python train.py --encoder_channel_attention="se" --encoder_widths=[96, 112, 144] --decoder_norm="layernorm"
Rows from block 4 of the text decoder, named by matrix and row number. Rows with one number belong to one neuron. Each number is 128 + 24 x the weight over the matrix's rms, rounded and kept within 0 to 255. All counts start at 0. Numbers have three digits each.
# fc1: MLP up (decoder.blocks.4.mlp.fc1.weight, 768x128), inputs 0-63
# fc2: MLP down (decoder.blocks.4.mlp.fc2.weight, 128x768, transposed), outputs 0-63
fc1.500:111149146121130120166080056151127118100139118100140105123130150139153118131112099135153171116133154095123116163160127110125178149139129089131101152126116136119090136106117153127126148116125167
fc1.501:105175112086122103101166148172143133116123114171102135112166124167118128099134099115124119104158170094108144126149124127084128133138167158158177129099100141162123108110120137116140131092084084
fc1.502:150170162150138125144088129159124114114144168129111163100114112151114105164144147099107081152152178111123184136102177100102095090121145166094152133160127122117075126117128093146157135156101097
fc1.503:158138096161114148102066114165072146124155138124122117087104119119141117146115161151121151147136165153123106154100118149099141084164115140131120117105129121128099174164120118105134121080141116
fc1.504:129127170138124149115114134134111128110109148125108093125112114133128135156131126145142125140126153105184136132145154126138151105142096097107121117144126105130132131121136141134135151147112128
fc1.505:140149141098130106121115121123090094109142149144140145106129193147165108140119117105132076146187102180157102101091142135119120110137115150161168115125089068149113132131123111124118171064148111
fc1.506:143120118131098108161119136163116113131162143121153185123146168100123129117137090154144149124176111098165104114129126176113132075135125175072112137125109111166127091106142155123104116176106087
fc1.507:178111140130116105141135123090160130108138124098108123111103139157146137197162150123166149139098161146145134118132114129096087133138102109122141154144139081110161147150095133116111085108125168
fc1.508:099112137103135113142141149115200158128142065131120172100144151129149115099173097128143097132145157129126130131097136186087116137101134132123082154118140160146076136183138109158100136144107139
fc1.509:146102157103137117123112132103095113130149118136115154133109166078145104131121155083138144122125127150118143102118121141145140118111116162155108075105076130151100096133119133130169095169109138
fc1.510:117102144140117131125108080105143126159133167181091145149097127186150095101114177113124092126136115143114131108120181137107115158145120135120100159118117123131120110159179124148113178111109154
fc1.511:120103126096071119144121097187099157136140121132115117152133117119137137089159137122105156119107074127131119129149132102147150105146095128130108114095115116121101116172159109132096115165112160
fc1.512:138109183147152078140122134100161115134110119127100105106132149133146131166131134143094142133122091168168122114085122118174120153160111108146108113153111064117115107141137112060119111160124130
fc1.513:116127125107129125087130114080129118156114155154116165121118149115136118087171142105116075079159112121096119147155137131101116173133109135134114138116146115151146117100136120155127127142133117
fc1.514:140152134183108166085116114096108164159136153139108110141138112154161104133139147104140122139099130119111113118138148119107157146103148128153123121134121134144133115116125122113085114135145131
fc1.515:112122115128116130128155115108141150056167113130106066123161152137170144151096094130127152155101084137118111118101123137156153116138114094148083165115139172117127098127133162079118192135125150
fc1.516:116112103106145142116186108147127113140113117095143111145131113099139124117118095114107154121100117110098106105124116113110140139114123142092114162137116148127112161153177105120134117132075113
fc1.517:100138104117116180080144123163097125148129090132128106115134142095116176097122110169081157092167120168108172126123117132131113111144120091150134114148143127117152168164140170079118125124130083
fc1.518:167076131133118106117150187140147151167126130110105142109138135124102124146213182107157120123117142126122076104090103139123102174111085110143090121139161162139091206108095103155115131140068128
fc1.519:129123101129116100155099136167117118119132102107112097136062165116132086129142091134106145113068109096133111149105099120180153150122099144177132134177102095133136147138150116086124074143147133
fc1.520:110101120137145121053143132151132138102155152141142135165162134178134158129136109135117123100115136130115117149111142151090147107120114176154122156128129156140104181127151091102090125124137126
fc1.521:095143140117121112123150129145096154124127156158131120116139130161171137104145179161147138130129099134169152142149174113123175110126098107093127120134133089109113164140174105138061127130101161
fc1.522:176113109129144134153131154138153107120129124128105132134096169144151114128138146123141137155144120156142111090107138123183147079186115155137140144167109137130154112142136158122113118134071150
fc1.523:186129128125148163136149138125138121146135107137157094108149126158132180136146127138161145102136173099147135096138156141102096096122116134067099092122142137134154167170143147136108101097166111
fc1.524:096113183096124135163139108156112103134112127130146119108105116168139150125164127128155140123139120119119101145108117151163079128120126127065144159095124158142117146155124162162137111094127121
fc1.525:109128137147124117137150077206115118115121140136115117050114109103145126156139114113137145090146117134095167137118148128133142100179180129124134138118123130122134108124113100132100113168103069
fc1.526:136090137164086163123128123133132141152131110149108097122108144112174121139154145127180151159165125121101127085083127156123140112086105111142109085123122113138156080097126120147126158128171076
fc1.527:139149115109185137107121148155150118140177153144164104137151134170115130161152151139151110145124168125160140083131155139093141098152170100122123118100112153149093132149050140151106145145151117
fc1.528:165133131113120064093146109082113141142172097120098112116093094137153120156126109146097151132092136155169134152066119132163151117164098117110143097143115162141123112143157137129149145158107161
fc1.529:119149117123083121123163104140172090102151114138160099140102166145141127150139146165122108125109159143112147200143138132075132155110166083149128135109137095120118157123121137141125103110122103
fc1.530:169144183089105105094141133166142128142145103136111146092102110111130151126151127118133182132131107090128175112058153105132139147103141101118106186105179145080150167123104152139140093097119169
fc1.531:112079095151121145158100134125129063102123115124107099156100162121157106165139129087101108127117130165146142130100146133148094079158156137144160133122123146081119093110118103155145116126100093
fc1.532:150143133165113113126147118149131111123121105132092092106114105157103092130144123099104083146106136084112135130109124081131137087108076146132161126161103157170158093100125089141131156142130165
fc1.533:122131129153158135114109174133157135092114152121160096109120115139115122108129112158127134118156111105119138126121184172093150162138136132143129177152126125150137126132140123127140111094117165
fc1.534:108125089138092114137122093174139094118162123140108073120116127160096155115127144133104129181086146114125156138088085099110113139101148131144114145154136117153144149120120107177071131134144138
fc1.535:168149153134125157094108117105154095138163109131132113108203126199141131093160098118097126136107105142116094113069140161132169123122121153134186110089109154136097113136107132123091106112114105
fc1.536:165134118162137102093115154107155138108206107119094155133139097109127125070150107104121156138139113104164110119108128156136105108124156126132139124128148116148125109083136147143098198111129138
fc1.537:129124135157151140151120136130103120166110127153081117111147120182088167099144101143078131121140148176157108134109150094152129156108129118098110113160128086132089100116150120069143093116123127
fc1.538:161086116077127163147116147147142087097124139128093150119153057128144093081133123128107155122164116142114074130132091145122170119113157137180121163145141131145085098123130137139176100102165114
fc1.539:100131138091098132139108114126102115158124162129119130105159118149144131101143128090120174131118129133111136146133092099146133120103162158126119114143155113135177153128122124165110138122087094
fc1.540:110121116097176118130172135117135148115132133152145118132146130116153157120116113133139119130121119152122135119139131105110160109128149128141104139142127139120090133119128137144105138111146118
fc1.541:086155074153143160156131097134107157119112160169143131084135131148129078104116115119108177154112159109083127138129145127157077148159138125158157159113143129139139143102147118121120113109091126
fc1.542:125112139156088090111096100146143124113171148135134100152103125171123137118144167126091120182123111116103143146141149138120140094130135118107093117137117142138062100128105128135203139178192160
fc1.543:151090139129161161125090112108116133122113120151122118050105163144141093129124116142150131152153142079149174136143137115115113111144107166098089128091111155174136101130123116122126180141146136
fc1.544:085092131151124097107132141083134124154162112191110143146104146114169159089172095097145122116127098167098120092109112119147150118147154119155172108097135112126128131140153144118164108144127116
fc1.545:163134143120128168119145088090181144174133104121089095138155092140152111114130137114128177168116184116114106110144109131186096155128152125092152145078100089136087101135137165144140150158114132
fc1.546:118100111150085120166159161160140171159129124106099120143150120113158121162121143125139138129141121123085140140112138176133140159122173118129127128120131148120138133163104126120155176089091127
fc1.547:130102147101126097149136120104130132127127161133093122137159080139140104119139085116126129127160134079147166134111133110129112110081126151152165094195110100150122095126144094111107203108092121
fc1.548:114188087140119114148139142142111116150134131158164169121079169163171143113102142134149119133126108138139061132134077142066111135130188130116153139154143130127149090122134143087111148097150101
fc1.549:145156143134138105168118128121207109154149099146097142141098127159109085094164187102174129072122198151123109101142140114090171124146145100142138135144108116155127121181172145134102107108163111
fc1.550:167149152097113146145142130137124134106152110159156099118126116121135153129155133142124134113150164124138104105108123135109130135120148102130131107093158111115130161107102144110127174105135079
fc1.551:160157119167139132117118097161150105117138094195150102150106125110158153129101112156130128085120123155094133144155157173110130153151120176142101119091133145162136095154135150097099112113106129
fc1.552:118142125151111146125157124129122103106101111172112113113123161140140128134135163118132157078125129158120147115119126114123087129120126110167096149101122111126147174119135080152080113153123148
fc1.553:162143134129153139086149118106184093132118145152157134104158140126141110116149141127102110135083126139124125138080156124147099130128098132117157129134114102083126137055166116110138126120116151
fc1.554:139125138155113183118106125093110107147108158165154153107116130132133118105127156096096119104100134132149139110110141146093137134138121109160185122130152082119117113138175114118143138117164093
fc1.555:146146162152112145092128162143121118170153108149159115136085128115156132139092127150146118092123084076136117122091149104146137097089124092136140129117125127143109103166153129149116152109103116
fc1.556:162102115140103152114136141130056106111117092178108150087170129110147135125120151092126169150122093158140149139126084122104171112146150149167191105104108157127102119135072129073118114097167119
fc1.557:119137100102134116100113156150123100132143112158116120102112157130106131116115117152139171127101094160124137136112138149154158067161150106098136150128101130078136123137137120125135165098096186
fc1.558:168106101181147147146133146100146153109107111119114147106171126120105110163140125129123113152150180133141113183093123156116150132108151108110125144137118120174136129141103148169124167093114135
fc1.559:179118112076104148137148158145130108102106129146053080125102155152097142114149080155139136055149074148145164182084101130148136164082139137132141094194139123133164114141138181068140151128107159
fc1.560:127167143133109091082130180090139116135132148133122159126108124148115138136139129130153143142107114138129150102103178131110097152129134123097134116174126131137103104103087126170124187117102171
fc1.561:139121120149122132101118084093153084154152120136122074105133117125138118130135065105191126106151158116130103109099109183141148119111134167161085134152141151128099113127110153118092159117127154
fc1.562:091114098124163154128180075142140129149138124146112110110110138121129161121112121155132130143133115152102126119107151112110100115120164128163115131076099149094112178084119152168131164100095166
fc1.563:137138132146161117175140111136061085152143101133125135122150139130145170155153089127134121146122145139098115109138114114120119132074128147125136112124083150115100106079153127128184100124128144
fc1.564:165121147107113084120115137113160155099137134174124130097144118114094129076144171135110125096161131129161141138150137132123109123135095100160111131112155141121146154116121125118140092154119140
fc1.565:128106091138141162147094134165132103162103142135149107125128113125100108157144173144143121149151130183128158137134108132120143105118151118147101108142108080121115104136090161144139142118120126
fc1.566:102136116130117138125144145156153143149141106118124112102138108089139125119128154102126127109123143141119114162111104149140129134147108152151136109142189152109103141160153080126108134120132139
fc1.567:156165154121116130103147142141176130125136070108146154075096156104159131137132142148142131153146102167085110102106130151099124132133092160099111125137114092108143071153155126098122138080110107
fc1.568:201142123129132120146126127143118126125144139139132151099115127139138156160140101115153129115150162123125121157126160159125153115120129134112108169103115147103116119110128107150122131172115173
fc1.569:104158092139117152139123099069160116171137102140106144112175153102163147141118113083156142149152116098143128138128121098105104176095140136141087120135106095201083080100164133135090122127126113
fc1.570:123113155124127101135092130152139105129163156149115141123129094140147127126115121130125111096197179154154126119144136107110159103095117171113153114117162099122078097127153147138138150099094158
fc1.571:139068154107112123148130130141180112137139124139150133130158117132124119150139095160122152150120135162148183132115140111161115143132142134155151081148109146184105132151121109073139148140178078
fc1.572:148110098153111128150147112116120141099139117142144073150164176141094101077131100131144113095127087091074126120139129161178106137155130076112087126169103125162140134116137139109168126142121141
fc1.573:105105141145136122136117189143159130139144156149149151144121104109125138152111101139143121121113101133126144138171118145119109126169144116156124122119121125148138113134119079084169135143137123
fc1.574:143089131151096182138116127123121142107116128166171092114135084115141167104130133149124142082140128104101139132137113111087109093145110141161121166131136105128146137094115124094143131124122159
fc1.575:149158108112116096135125109134160132132107167149087114131097119117137159105100120119116136103114165121042134106120142169143127141148115146109100160137120090123121137134145158098170131141161130
fc1.576:114108120145094148167100165128141125139106105118112112063110091137120100133136217145125134134178178109137093109077142161134091113170146092128146136159112172070120177105140128137159136124106165
fc1.577:104147138094121111142083161129122075075166164135106149098108106113131086114119146129156160102137143146152143103093127153176133105104134131124163139107136127098120113127113148143113142143066105
fc1.578:140137140176145117154141166116120140127123118162122097171108177103136133081137133117109137104148131121121088085120186121128158093144123158140142156123109151136146093138150153141148117126158091
fc1.579:096143119125090163089115102130160129116093130149168140121128143152086124088123118128135110129143105177109141140130091104117142133155117158162107109104157089136131139126128085105145148104107101
fc1.580:120122114108109140119131145117151134154139094145130087128143127138134123139146108162124158124114150151161148117096107137116132143097129106113143149173155117113138129129121115137132092134137112
fc1.581:148137082101129090122127167136146128146140112145104117127115097158162125133137144188131137145138129139150133122139093084087086100138140125145140142183118128103155133134072156133154100127114157
fc1.582:124110129140148104128147159140136132139120088138119119137093098170161121100116145102115127140074128130075158159100098162081108186100176115104193132125115121123126161071122147131147182140118139
fc1.583:118121118145161105099167111149153104174147109096097115143146119115165133107112128130094114144102181117117144124123150132107085079127119096136147187134130100155123111149126113123162107153127125
fc1.584:124151117111133100148136083101143142137148166150118158144129146145136125084121135103111156143116118153139090141138112149112157141109127104128138157153129117100147088142132112162127129123139127
fc1.585:115124099097120144137129110082105102133140132161122150167136111130103104107174084141150114139106149118155154125111101091103172081108160073151144155148123074111140149140106162136151149172101144
fc1.586:115131087162093165116123104160129106136142126105148140133122170102160137192133111135111128122167147160110135137146119107126091127130109098115152117169122178120115120142134139097123121131122146
fc1.587:103116100126147158111149156127176099141125107147097128121129141120134090131115126169125150146089096098137140053120152142137139101146102196152126108187115159166129123186166096100151098123109117
fc1.588:162128112151083135150084133110153138112143120113076088154041136120158136149160122106106126119059108141093142115099138138163136187125135109137121132112149126163120104154134095097133151151137137
fc1.589:091139153118085119110140170108141124129169098139079139120168089143090156114104094121124145124131143138143141073138150170093140107121162121167161147158106120156150134117105100179088181113156131
fc1.590:116166118114132124092127142156144111130160165101102106108131140157100124117139160112152113112167147126109117079143118158131155096109140151098138115120126114105125182108147134115141139121142129
fc1.591:130088144111110126080111145145167140093143142134094154141136140136144157121101148158131143112127094118150150123125142115111169119103146122118093167147128150103143127125142141131118143104160141
fc1.592:158139121175157127105086132099133143155128128139149164129122170158091117097160113119105121146102153139150108164091110155138133088143106103130068131149144075124105169118140124101116172162096129
fc1.593:146129111106155103155130107136115132169149161130106114115164085122131149144120113115119126124152135102145136101133149125105124114131116105120124128114092117139129165160120106112135159150109111
fc1.594:139120145102114112121134107161106137158098145130146078114128152121169119134127131117112110148120112132095132132140149166146117126190135087108108101103140144158098119102138119141154129137128123
fc1.595:114129085137098146125099173111126121155146134124147128086122101150121146143110118141079145144109126123135084102126142140142138111158143130097138137150090142139141082152141087143123154127142154
fc1.596:098122145115157118098128100173136107100113143130145158110113151130141117125107155095107155126103152114114133155159144147127111119148147156142158165127135171134109105111130099117102124128097133
fc1.597:096123132167159095103125116141162121078156136092121117096146135168131128156128124145114132132097132116134115155144054152096173119147112121098087130116136111143174126177154107145071098099111131
fc2.500:091163124120157174097135145133131166139125144135119137150144125116098093184134086125149161148101137137153108152169130103162135156135133160101128153158108138120145125099121140129095161127171147
fc2.501:119156102123131102142072183117113122109090085128137060129123161144135143099119097117143147099108155137147114203119103129086109146126119141167123113142153144130138116134132163154113117162103124
fc2.502:125141159177136122115107097127142147154103081130128137102118114089107127131106163142084109132125143131155129111120179147096095161143117119145101129096146109161150112108106129142146157122143136
fc2.503:118098130084108156122129113124145164135071147127116126105146191121149098091155119130131149133133175136135159143165161138144144114109131193120130163068184125086154091115110150173106137132103152
fc2.504:114134128134124128159127131156112170135118139110126098106135106140128141152117113141150137123131129108121127132134104136166129159123142097094140104135107130117152125103125121102115132111141143
fc2.505:136146147098156147106119102165092139128082113144135173162089132112133128102154132139120201169118126165124095131116106134119130107145101153122123146129112086114124122126120168136183121135101146
fc2.506:126149104121103111178132150126115129133165142125160157120130124139165084097161132089124140178133124128130111136079116161149121125183149099109124119137094113139182111127152122076122068109129115
fc2.507:110128083162139137140134132103130130101119154129135151091107138124140091119151123103124142129145140136129111136155110138116124169127141147117090110175125176137076113111121154122193122200138075
fc2.508:133133097097110137120163152121193118109160141147140128094099172151149122115102133112150095163100155138165110154112144110153094174098173144114136117150134087123146127145168118157084153151139125
fc2.509:114149149134113123158141146117118088128107112135123131158123130110117138134155137076135126116144135152145130116118129159139103112104121154140125112105134138078131133122097132137142066127129142
fc2.510:157092111133154184118123126105112148153104140075098153158113133142118077164121119106143117089165107089158111121175119106176088117147121132112082138149124129125120122110179147111128095135148169
fc2.511:134139083098096137136128157100135077104145083147117107142141147108142169158115135132112125127151113134131158109142134137089162121144154146109118147143117146118177144117134109189118091163158140
fc2.512:135082155175136127144089137147132107183113095118097115122134137147145124123183106114093145119147122144170135115161168102104155123156146157119140115094108104095127106093124097161119132205118139
fc2.513:119115128109124139086148114099118138135110147149134138137117154103122135143113088131113124133186115126120160138106149151131143188135107096127153143122126140148105147152101117108141134118188136
fc2.514:081114129097127116161143123133107131121151119115131134131141153142141146145106095130110161097150144172110121146099097130129121133105139117134124154158159101135104185122127159138145127111172109
fc2.515:107152149116092104174115120142131102119141147101149157157107123114066109119134140126169119140164088130129150117173140187060095149100161125147142123107105125159147152122118180156145126097127141
fc2.516:088112129087152111125092140135159123117122147122121104152124126118115105133132067160106172131078165088117129206118114124155137166108119119103135098079161168146124162164152095116139192151074132
fc2.517:104149176152117099077120144081099119100102111149081134138130118153131091179111097149097139139112134130108150113100153140135113082089108165160132193110076110121126128085119106159152147128073093
fc2.518:055142147134103091099114142126131175129137123124170119133137150116121126158162100082152141131111137093091153134123129082174138147100107112072100165141120121129129140121118165151097133120108163
fc2.519:083155136126109120114139162168122146133089143096138110096133124126095140088125137122136113086137101156164169116133147119127127076109111115126132105130097131133125147116111132192180158153106103
fc2.520:133115128101150105129093130139109101112112126136110157108169164147152152133137131121113096113173125086141165170113142104117106131144124106145113127101150105137145128080096131142131134127117169
fc2.521:158170142115116101226141124155134113140138109125083119096108118133106149132121101126150166164126136084146133092153171073126110126149148118158123089137156150126122159081088104093123099123129153
fc2.522:144081137105131150121139119104108108121090149131149102143123186146108111117185123180142109136145126131168099128106139149114117099126123151133142143110129119102133108143078087105081139176082117
fc2.523:111094118124123107109151039162109110099151139118134135115171159154121110136113158131150146121145153138117147145113130157128085131140110165112126146064173135127116123140139153176114107130150100
fc2.524:167136102125118107101137169115105093134111145122183140096123097098133132138122099127095116119131092174167104117126132120154101103143108116128104125149164131135159146111091194132079106103132079
fc2.525:071141125140096107130099143132117128142107109126177121123095153139148092130192156126139142097125115141150125122145134157135142160104107150128176099147118166139153117160095146162106099107104139
fc2.526:130107144130145150091091055156119152150145114102100121147130101164156097119163114158106132102141127117112139127137101145177184119139090125113129160157107137162108095133141160122131132113145099
fc2.527:095120142122142157088115083091173135107162107101123120164153150102097129133120151137143132111133095146110159083211155137135093095084134123108134107140114123165113104147142171123142087134128153
fc2.528:122144110090151168110159087085128152101108103156173149127123154105138108108150135136114123130122172123111127121103164108130106134132100145151092141131146095145125115116139110121107124184105124
fc2.529:101119101132114111160120154142105115143140147098124135124140193116122097096127110125123144146132151132078152156163119084087114135119133123126127151174185156130146094142127178145096128138118106
fc2.530:110097124137122152081132180124173124149143173120078169099134146119118136138178147157149117123096137129137126141092179070088153152127091150164198104117122146159109127148141099134093187154167161
fc2.531:135147155132154102097131101089130077166121143134109123155100129151123145109176157128136163155137082106102143093119129109160136146104118154106181133101103147166145150117126134097157145128094130
fc2.532:120192113138137163124146164154132081169120133123133111134152116130139116146104119119153121094137111128171111131117174155146171124142115140152123084131120134104128148132089093119073137092138132
fc2.533:113119125135129150127169125131118140095125102135142127085143125135109170073040144133122136137192109115127079103129096131159082118132123130134146147144150141109163135148178097152107105089140182
fc2.534:107114124089147159086127149111122141130136141131091138107132124072099116201139131125151132134102124173125121114128103178111115136113123104139122104136130123115131125107118150107176162138137140
fc2.535:129098142103130108123102124096114098165125147129144150095113135128114161157137159078126081148132090106140159105130142113129145123137123117164147137154154121102121118167131095109141129152089095
fc2.536:080092139107106071129111137123187140124108152145159123144127168142102153086106193106126089129144145066144113155110138077126111118142139137114096153145118157163133127159129143136138128118111130
fc2.537:163113141133133101120155161134148091162137175083134161148125109167143098138127126176122124123137147148092124152083101124117130141104120070136116105133085155125172092120125155131121106133105149
fc2.538:157086157179123107130118085155100138113134135124111141090149105134108105148144150155098132123141113131118119108117132118163132173130115057115145132194143128132139156127163143162126117080126136
fc2.539:088131147089116113106142140107135149143116092092093106108144118116119152138163129144090124145102136128100137140111137155127130125124114156066110152111137108121134160125111111145183132127159072
fc2.540:127110130150142081127099129101142129114134117147115123123132110123075164118137110135121123125132139107152155147148154133100119131125119105134139134129130087158112103123164117127137126136137099
fc2.541:092126170081150157106124129151050116121172160095099118126117116160088158127139114126104184096091151111126089084156073125119143122149147136081130123124146100177163124113115154119122138098119144
fc2.542:111158081135105141125113137127123115101088078107180160102124104127119124160124108151109124163136154138190162138127118109132135108110190169140123109145151155128178115155168120095137146110122124
fc2.543:129140107061157116128148116109132139125132106128161160156119110110170129144134150143146083079110172138122145163138115109148140087098097133148159180127104100145117130128139109148118158091147100
fc2.544:134135112164136132144168107150119123107124127187144116150149110163091107128128116122155129066134145115168097192163126134126156159131113118112140140118086129151149120150093149162117103157102156
fc2.545:116148099128106114096102143120129111129117086107102112120117137153097133128139167140138114111135131131162150109110151163091177091139168182093171122111173071130125112108114156111121113135158131
fc2.546:182108151138155129133175147125124130149102105133115116118147114152166121099123147126105132165112107142131106159084161135107149151097103088134087152088134090139144167151125150098137188126108112
fc2.547:135153117139133108155159128117150135125094090170125141153128087148113083110143092114115130081127123183148110110113119120169112107096103104209077120107124117161071131161138164174193102053085144
fc2.548:135114117105159093105097113150173195127142095105152144146099104110126124138153126120125113160079104146146096125108138158129148127143156147141088121092140124150166100188136118128175132169127133
fc2.549:099138149110114093107139105118146115089083135115121075135116141128106126129098131159097156091181152137145138115130076143130143087103108134113147147153149117136151117094097121122144131104171134
fc2.550:151125119143112137118128170082156136133094112116176126157129118148139111102125095177139131146132117108117108132123112119098123110151155132124137155095145089096191146139109111066134117128114091
fc2.551:095103140086136112154105144164164119138071088169112158154122109143138061141183123106100082132138121148177113154114099082107131105139154114097094124146101126140076106142130082119179143115094143
fc2.552:156136156104151121121153139116107091107132134137087130102148082123134175126171105124124105111125115171136121090165135195140179138110132148144137137166139092124122109143140163095119185161135131
fc2.553:137145099124152133086108123141125144122165135108095107122111144166128120105136129167152126090141135153142113140118156114141144132138134118141086100133110179117148116173126132133144140107129126
fc2.554:142122113143112116122122149122141112144152138100128120103085122087132126089127145148146131113145100121126157166139120108146118127132137132121113093166113090150128131157145122147099120128146133
fc2.555:105120121142146139043168155121159151142146144121141186133136134114098141152112157154117095137139163146124177110137124141127130122104076121099103120127117128123123117098139088140137162115149126
fc2.556:109123131081061130139111175114124153126135133118151179121135158177134110095089156157130067103117156168116123116137123106157172118098149150132111132124146158138119165114117147119123110125102149
fc2.557:141159082148103143150112125127154111135116078116126108156116146104123145073113100115063112117121128122170091130134160137121117148148114141113094088081123206117114148107171105124140072097121083
fc2.558:131151100091133119165140116144106138095167130111159108090126178126115144138111090107155125149136142123110146119105077137153112134114154120126148115100134122065120094150148113117137098139146113
fc2.559:112154140127089096111111137159107157100090115130142112122087146122164116117153151097123144139114147185097147130122127180103108140117154142125134101119163127147133089161154165122118146134159121
fc2.560:114179101115135159100134141148158111098108123119139149085106123107122140136127147111116150116107105114144138119108115129144125139110111112171129126126128137163151137131143102135096120134109112
fc2.561:090142150150084115166117173156118130096118071104122110135080114116144150084144136156123157077148165108113198162117117162113146121140151140122124132150144163166144114116091196146096114116135108
fc2.562:152142111130156096150138103164107158126076152118111156135101143080133141087135124100109110143113102127122179093119126127123097132131140135153145129129158134127154131090107176119115072133108152
fc2.563:116109121147145138106141121106155086124115132091134139123120122131094166097097165152118124143144105079167084100141156094125147192143159091163065143145117115124135153152120147140143164118123111
fc2.564:138126145152177107121152099138108133096166155110128165120195135108125111132097140071088114095137152150145110113148137097129138126116136100128149125165129121160116148132137093135161120151121112
fc2.565:106120155142086097106068139127163117142097131121118110101178110133120113148099111133127149139099144145164130129139067147094145144132144180089126143113119149160092099140163148122160115121093141
fc2.566:107112153152134130098139128075109092166150092095139132105135152117145168114117089124161095156100147121147075092163119153107147085120116116154137136121154158143139122142114148127148104127133158
fc2.567:126146176171125115118102127127098157125141139112121100126170181118085140157132114164156092143082119116170086079143094143157103143109122126120119155141163144137183124140147090121153083153135107
fc2.568:122176120150161144127186126161093128114132129111135128114174134107137115120096138134143132130104090096138123082123118083190145136093129109128169123111147172104087151146130138118108131108126116
fc2.569:129096184112138122163155103087122153125147160155138085157164165131130155135129088134117145115140147104131095137172120103103153123150121152107071157190159110147149099124108174143095114124105136
fc2.570:109099167143130128110122114145133154086151117124123155124136124134176111109169145129161114144165117116116097125116106104094115150164101114163104118088132174124134147160115123150105140126096169
fc2.571:138145107126168136141166128122136149160137106107085128149133110100098103119161101138181156121124106119170118109168163082176139128085139157129167066134114127162102142147130136140175119130065148
fc2.572:123172187137076124119123159103131149091144133122138145137152140114121148133132138107060131110144136135160128094151146127074108134126136134109149134149094132125105144137119108165105154139181108
fc2.573:123113123133165118158121142137157155164092166083094090100167128123165088121140092111153136101094112125120125110150129095130130119127112107115111146102143146186125127125140121144137118152121110
fc2.574:163133157102114131162090130144160110132153148158147137142118117142129126111112165115105128145130112099141120105146131165118158104111139171115104094144134159123159119117146150137141162131161124
fc2.575:125088149078148121130118120084109085133118187113101119128109115119113168090118110115124124108156114130089137086173137115162125127152135110135144123120132144149155144142158125145184148116169158
fc2.576:102119142158129135134136092110168188185175102077098104097148146092136152102124134126143138095155174131123128155113107119111139127095120135109157095170158144163122142143165116117109170170134158
fc2.577:114120152152113105131072127121136156097120137123141135106150146140131125121164165129160140140129123118157150115097159108142158102104107113109168129123134105121173136140094139162132066125105104
fc2.578:168126112125098159140114114101121180113112090112148114158158101105152132150146148119144115141130149166133114110117134107137165140152080097179125120078116149140134115133125151197140145173134136
fc2.579:139120140116156084134180123164126154147100095137134117152158097136155116134136063119159111129088153111147067162131095128142131129113119111165127178134106110125102143129121120148175115086151138
fc2.580:172066114134111142111106107117137126125078121156117144155118144098121129156107113117136134059128121130153145137110109142119134128111133160110126108126145129129120145095142083162104133135172128
fc2.581:120137125106159117081064111113144117157170090120139123079126130125133088150109185114119122108128090150134158115130116133168101151162114210101115102121130083137162148115138096135155128166134151
fc2.582:136123132115085193155137133110161115088141107075112156135124118099158097141106158087146138120102143105074098135152126150123139167125159123112118110103138127160077129099096114149133142122136089
fc2.583:133129125126111072160135080151162132120129131129127148109129106139156128143100118134119129163129126108114098098090118139120138127106178109165146094119097127160120102139115088184099151176133120
fc2.584:171161098126132098185104146119087169114166093082113143095124101101106129114147124191113116118070143131134098132176122153146131135139115093089079120136124140133123117131129120120154092147118113
fc2.585:090115123160116130109109128106116109175126122107145139153148144091148169133102139140142160129095128133123181113171129141116122108092138154147105109139104108163086131154136104148136150171125122
fc2.586:134103081101152143119109104107143143126126137107121146167132090132117164122141119104148120121183145109138121134162160122097097123118129083138137145122111123126173140090112129189122126137109155
fc2.587:172129115079095147114177110116157105127122101138132109157186166122131130175123181118142156124086128126130145065104114137152124103122116116156170128130136098176174132101141096193108134141117114
fc2.588:124168182164131152130127104131168139124123083104135175123117124151111126143140105132078125123134081106144107119159139128123075147132124157184095120113094136132107146125112118134088141092185129
fc2.589:178110111123132117144110147155125132125147108074067101110109073076120135099125105148127116110128144087092115143143137165125124117121147096165167158120143176138116113129149168119143133109118112
fc2.590:105092125095148107152095127129107181149118093159103119125147124178154139137099170112110107121152151128148100149188108167108153129126114137112152102097161075116140103085141109159114124109113114
fc2.591:115082158140132090121107173106126110141126120119145139152109119138126121128158157109131125141125110132159152132176167089142106134095088103171157115119161151150125128128066148120151116146132107
fc2.592:151143138168099128118099179144107168131138091109086158118186140151189103131187140156094112157133105122099092149154107120086134124132122106141094157119084136147170145142145113171105113169094127
fc2.593:107140126166123102133191134105154130131106099120145118103123113130129157103104123180104138124116118168128155140107131116119143142129099098113112118110124104082159104113110136149121098102137127
fc2.594:127121147119143192157164124141107115146142133114132123133164152137110106098185148136158101134115128157081148123158121153109135109118124081088147140085132136105127183143105114116134134140153119
fc2.595:144169158087125124148184119118115141110139120088106120149134137121114057099113121141144157130157099124151182117118151148133135113094110165147145112134107117121092173102095120141147133153128123
fc2.596:108114137134131147107102117139128130105114159122113132137137117163151080138111116140129146110098124139137143160135106147143099095084172127128200125133115162131136143121091119132121128103133137
fc2.597:134157136143120107122163199126113088160165108123150120128095129113154128153124101123123098103145120105143139117131155103164104151113102111128104156109141135081119137104114107134105155131135115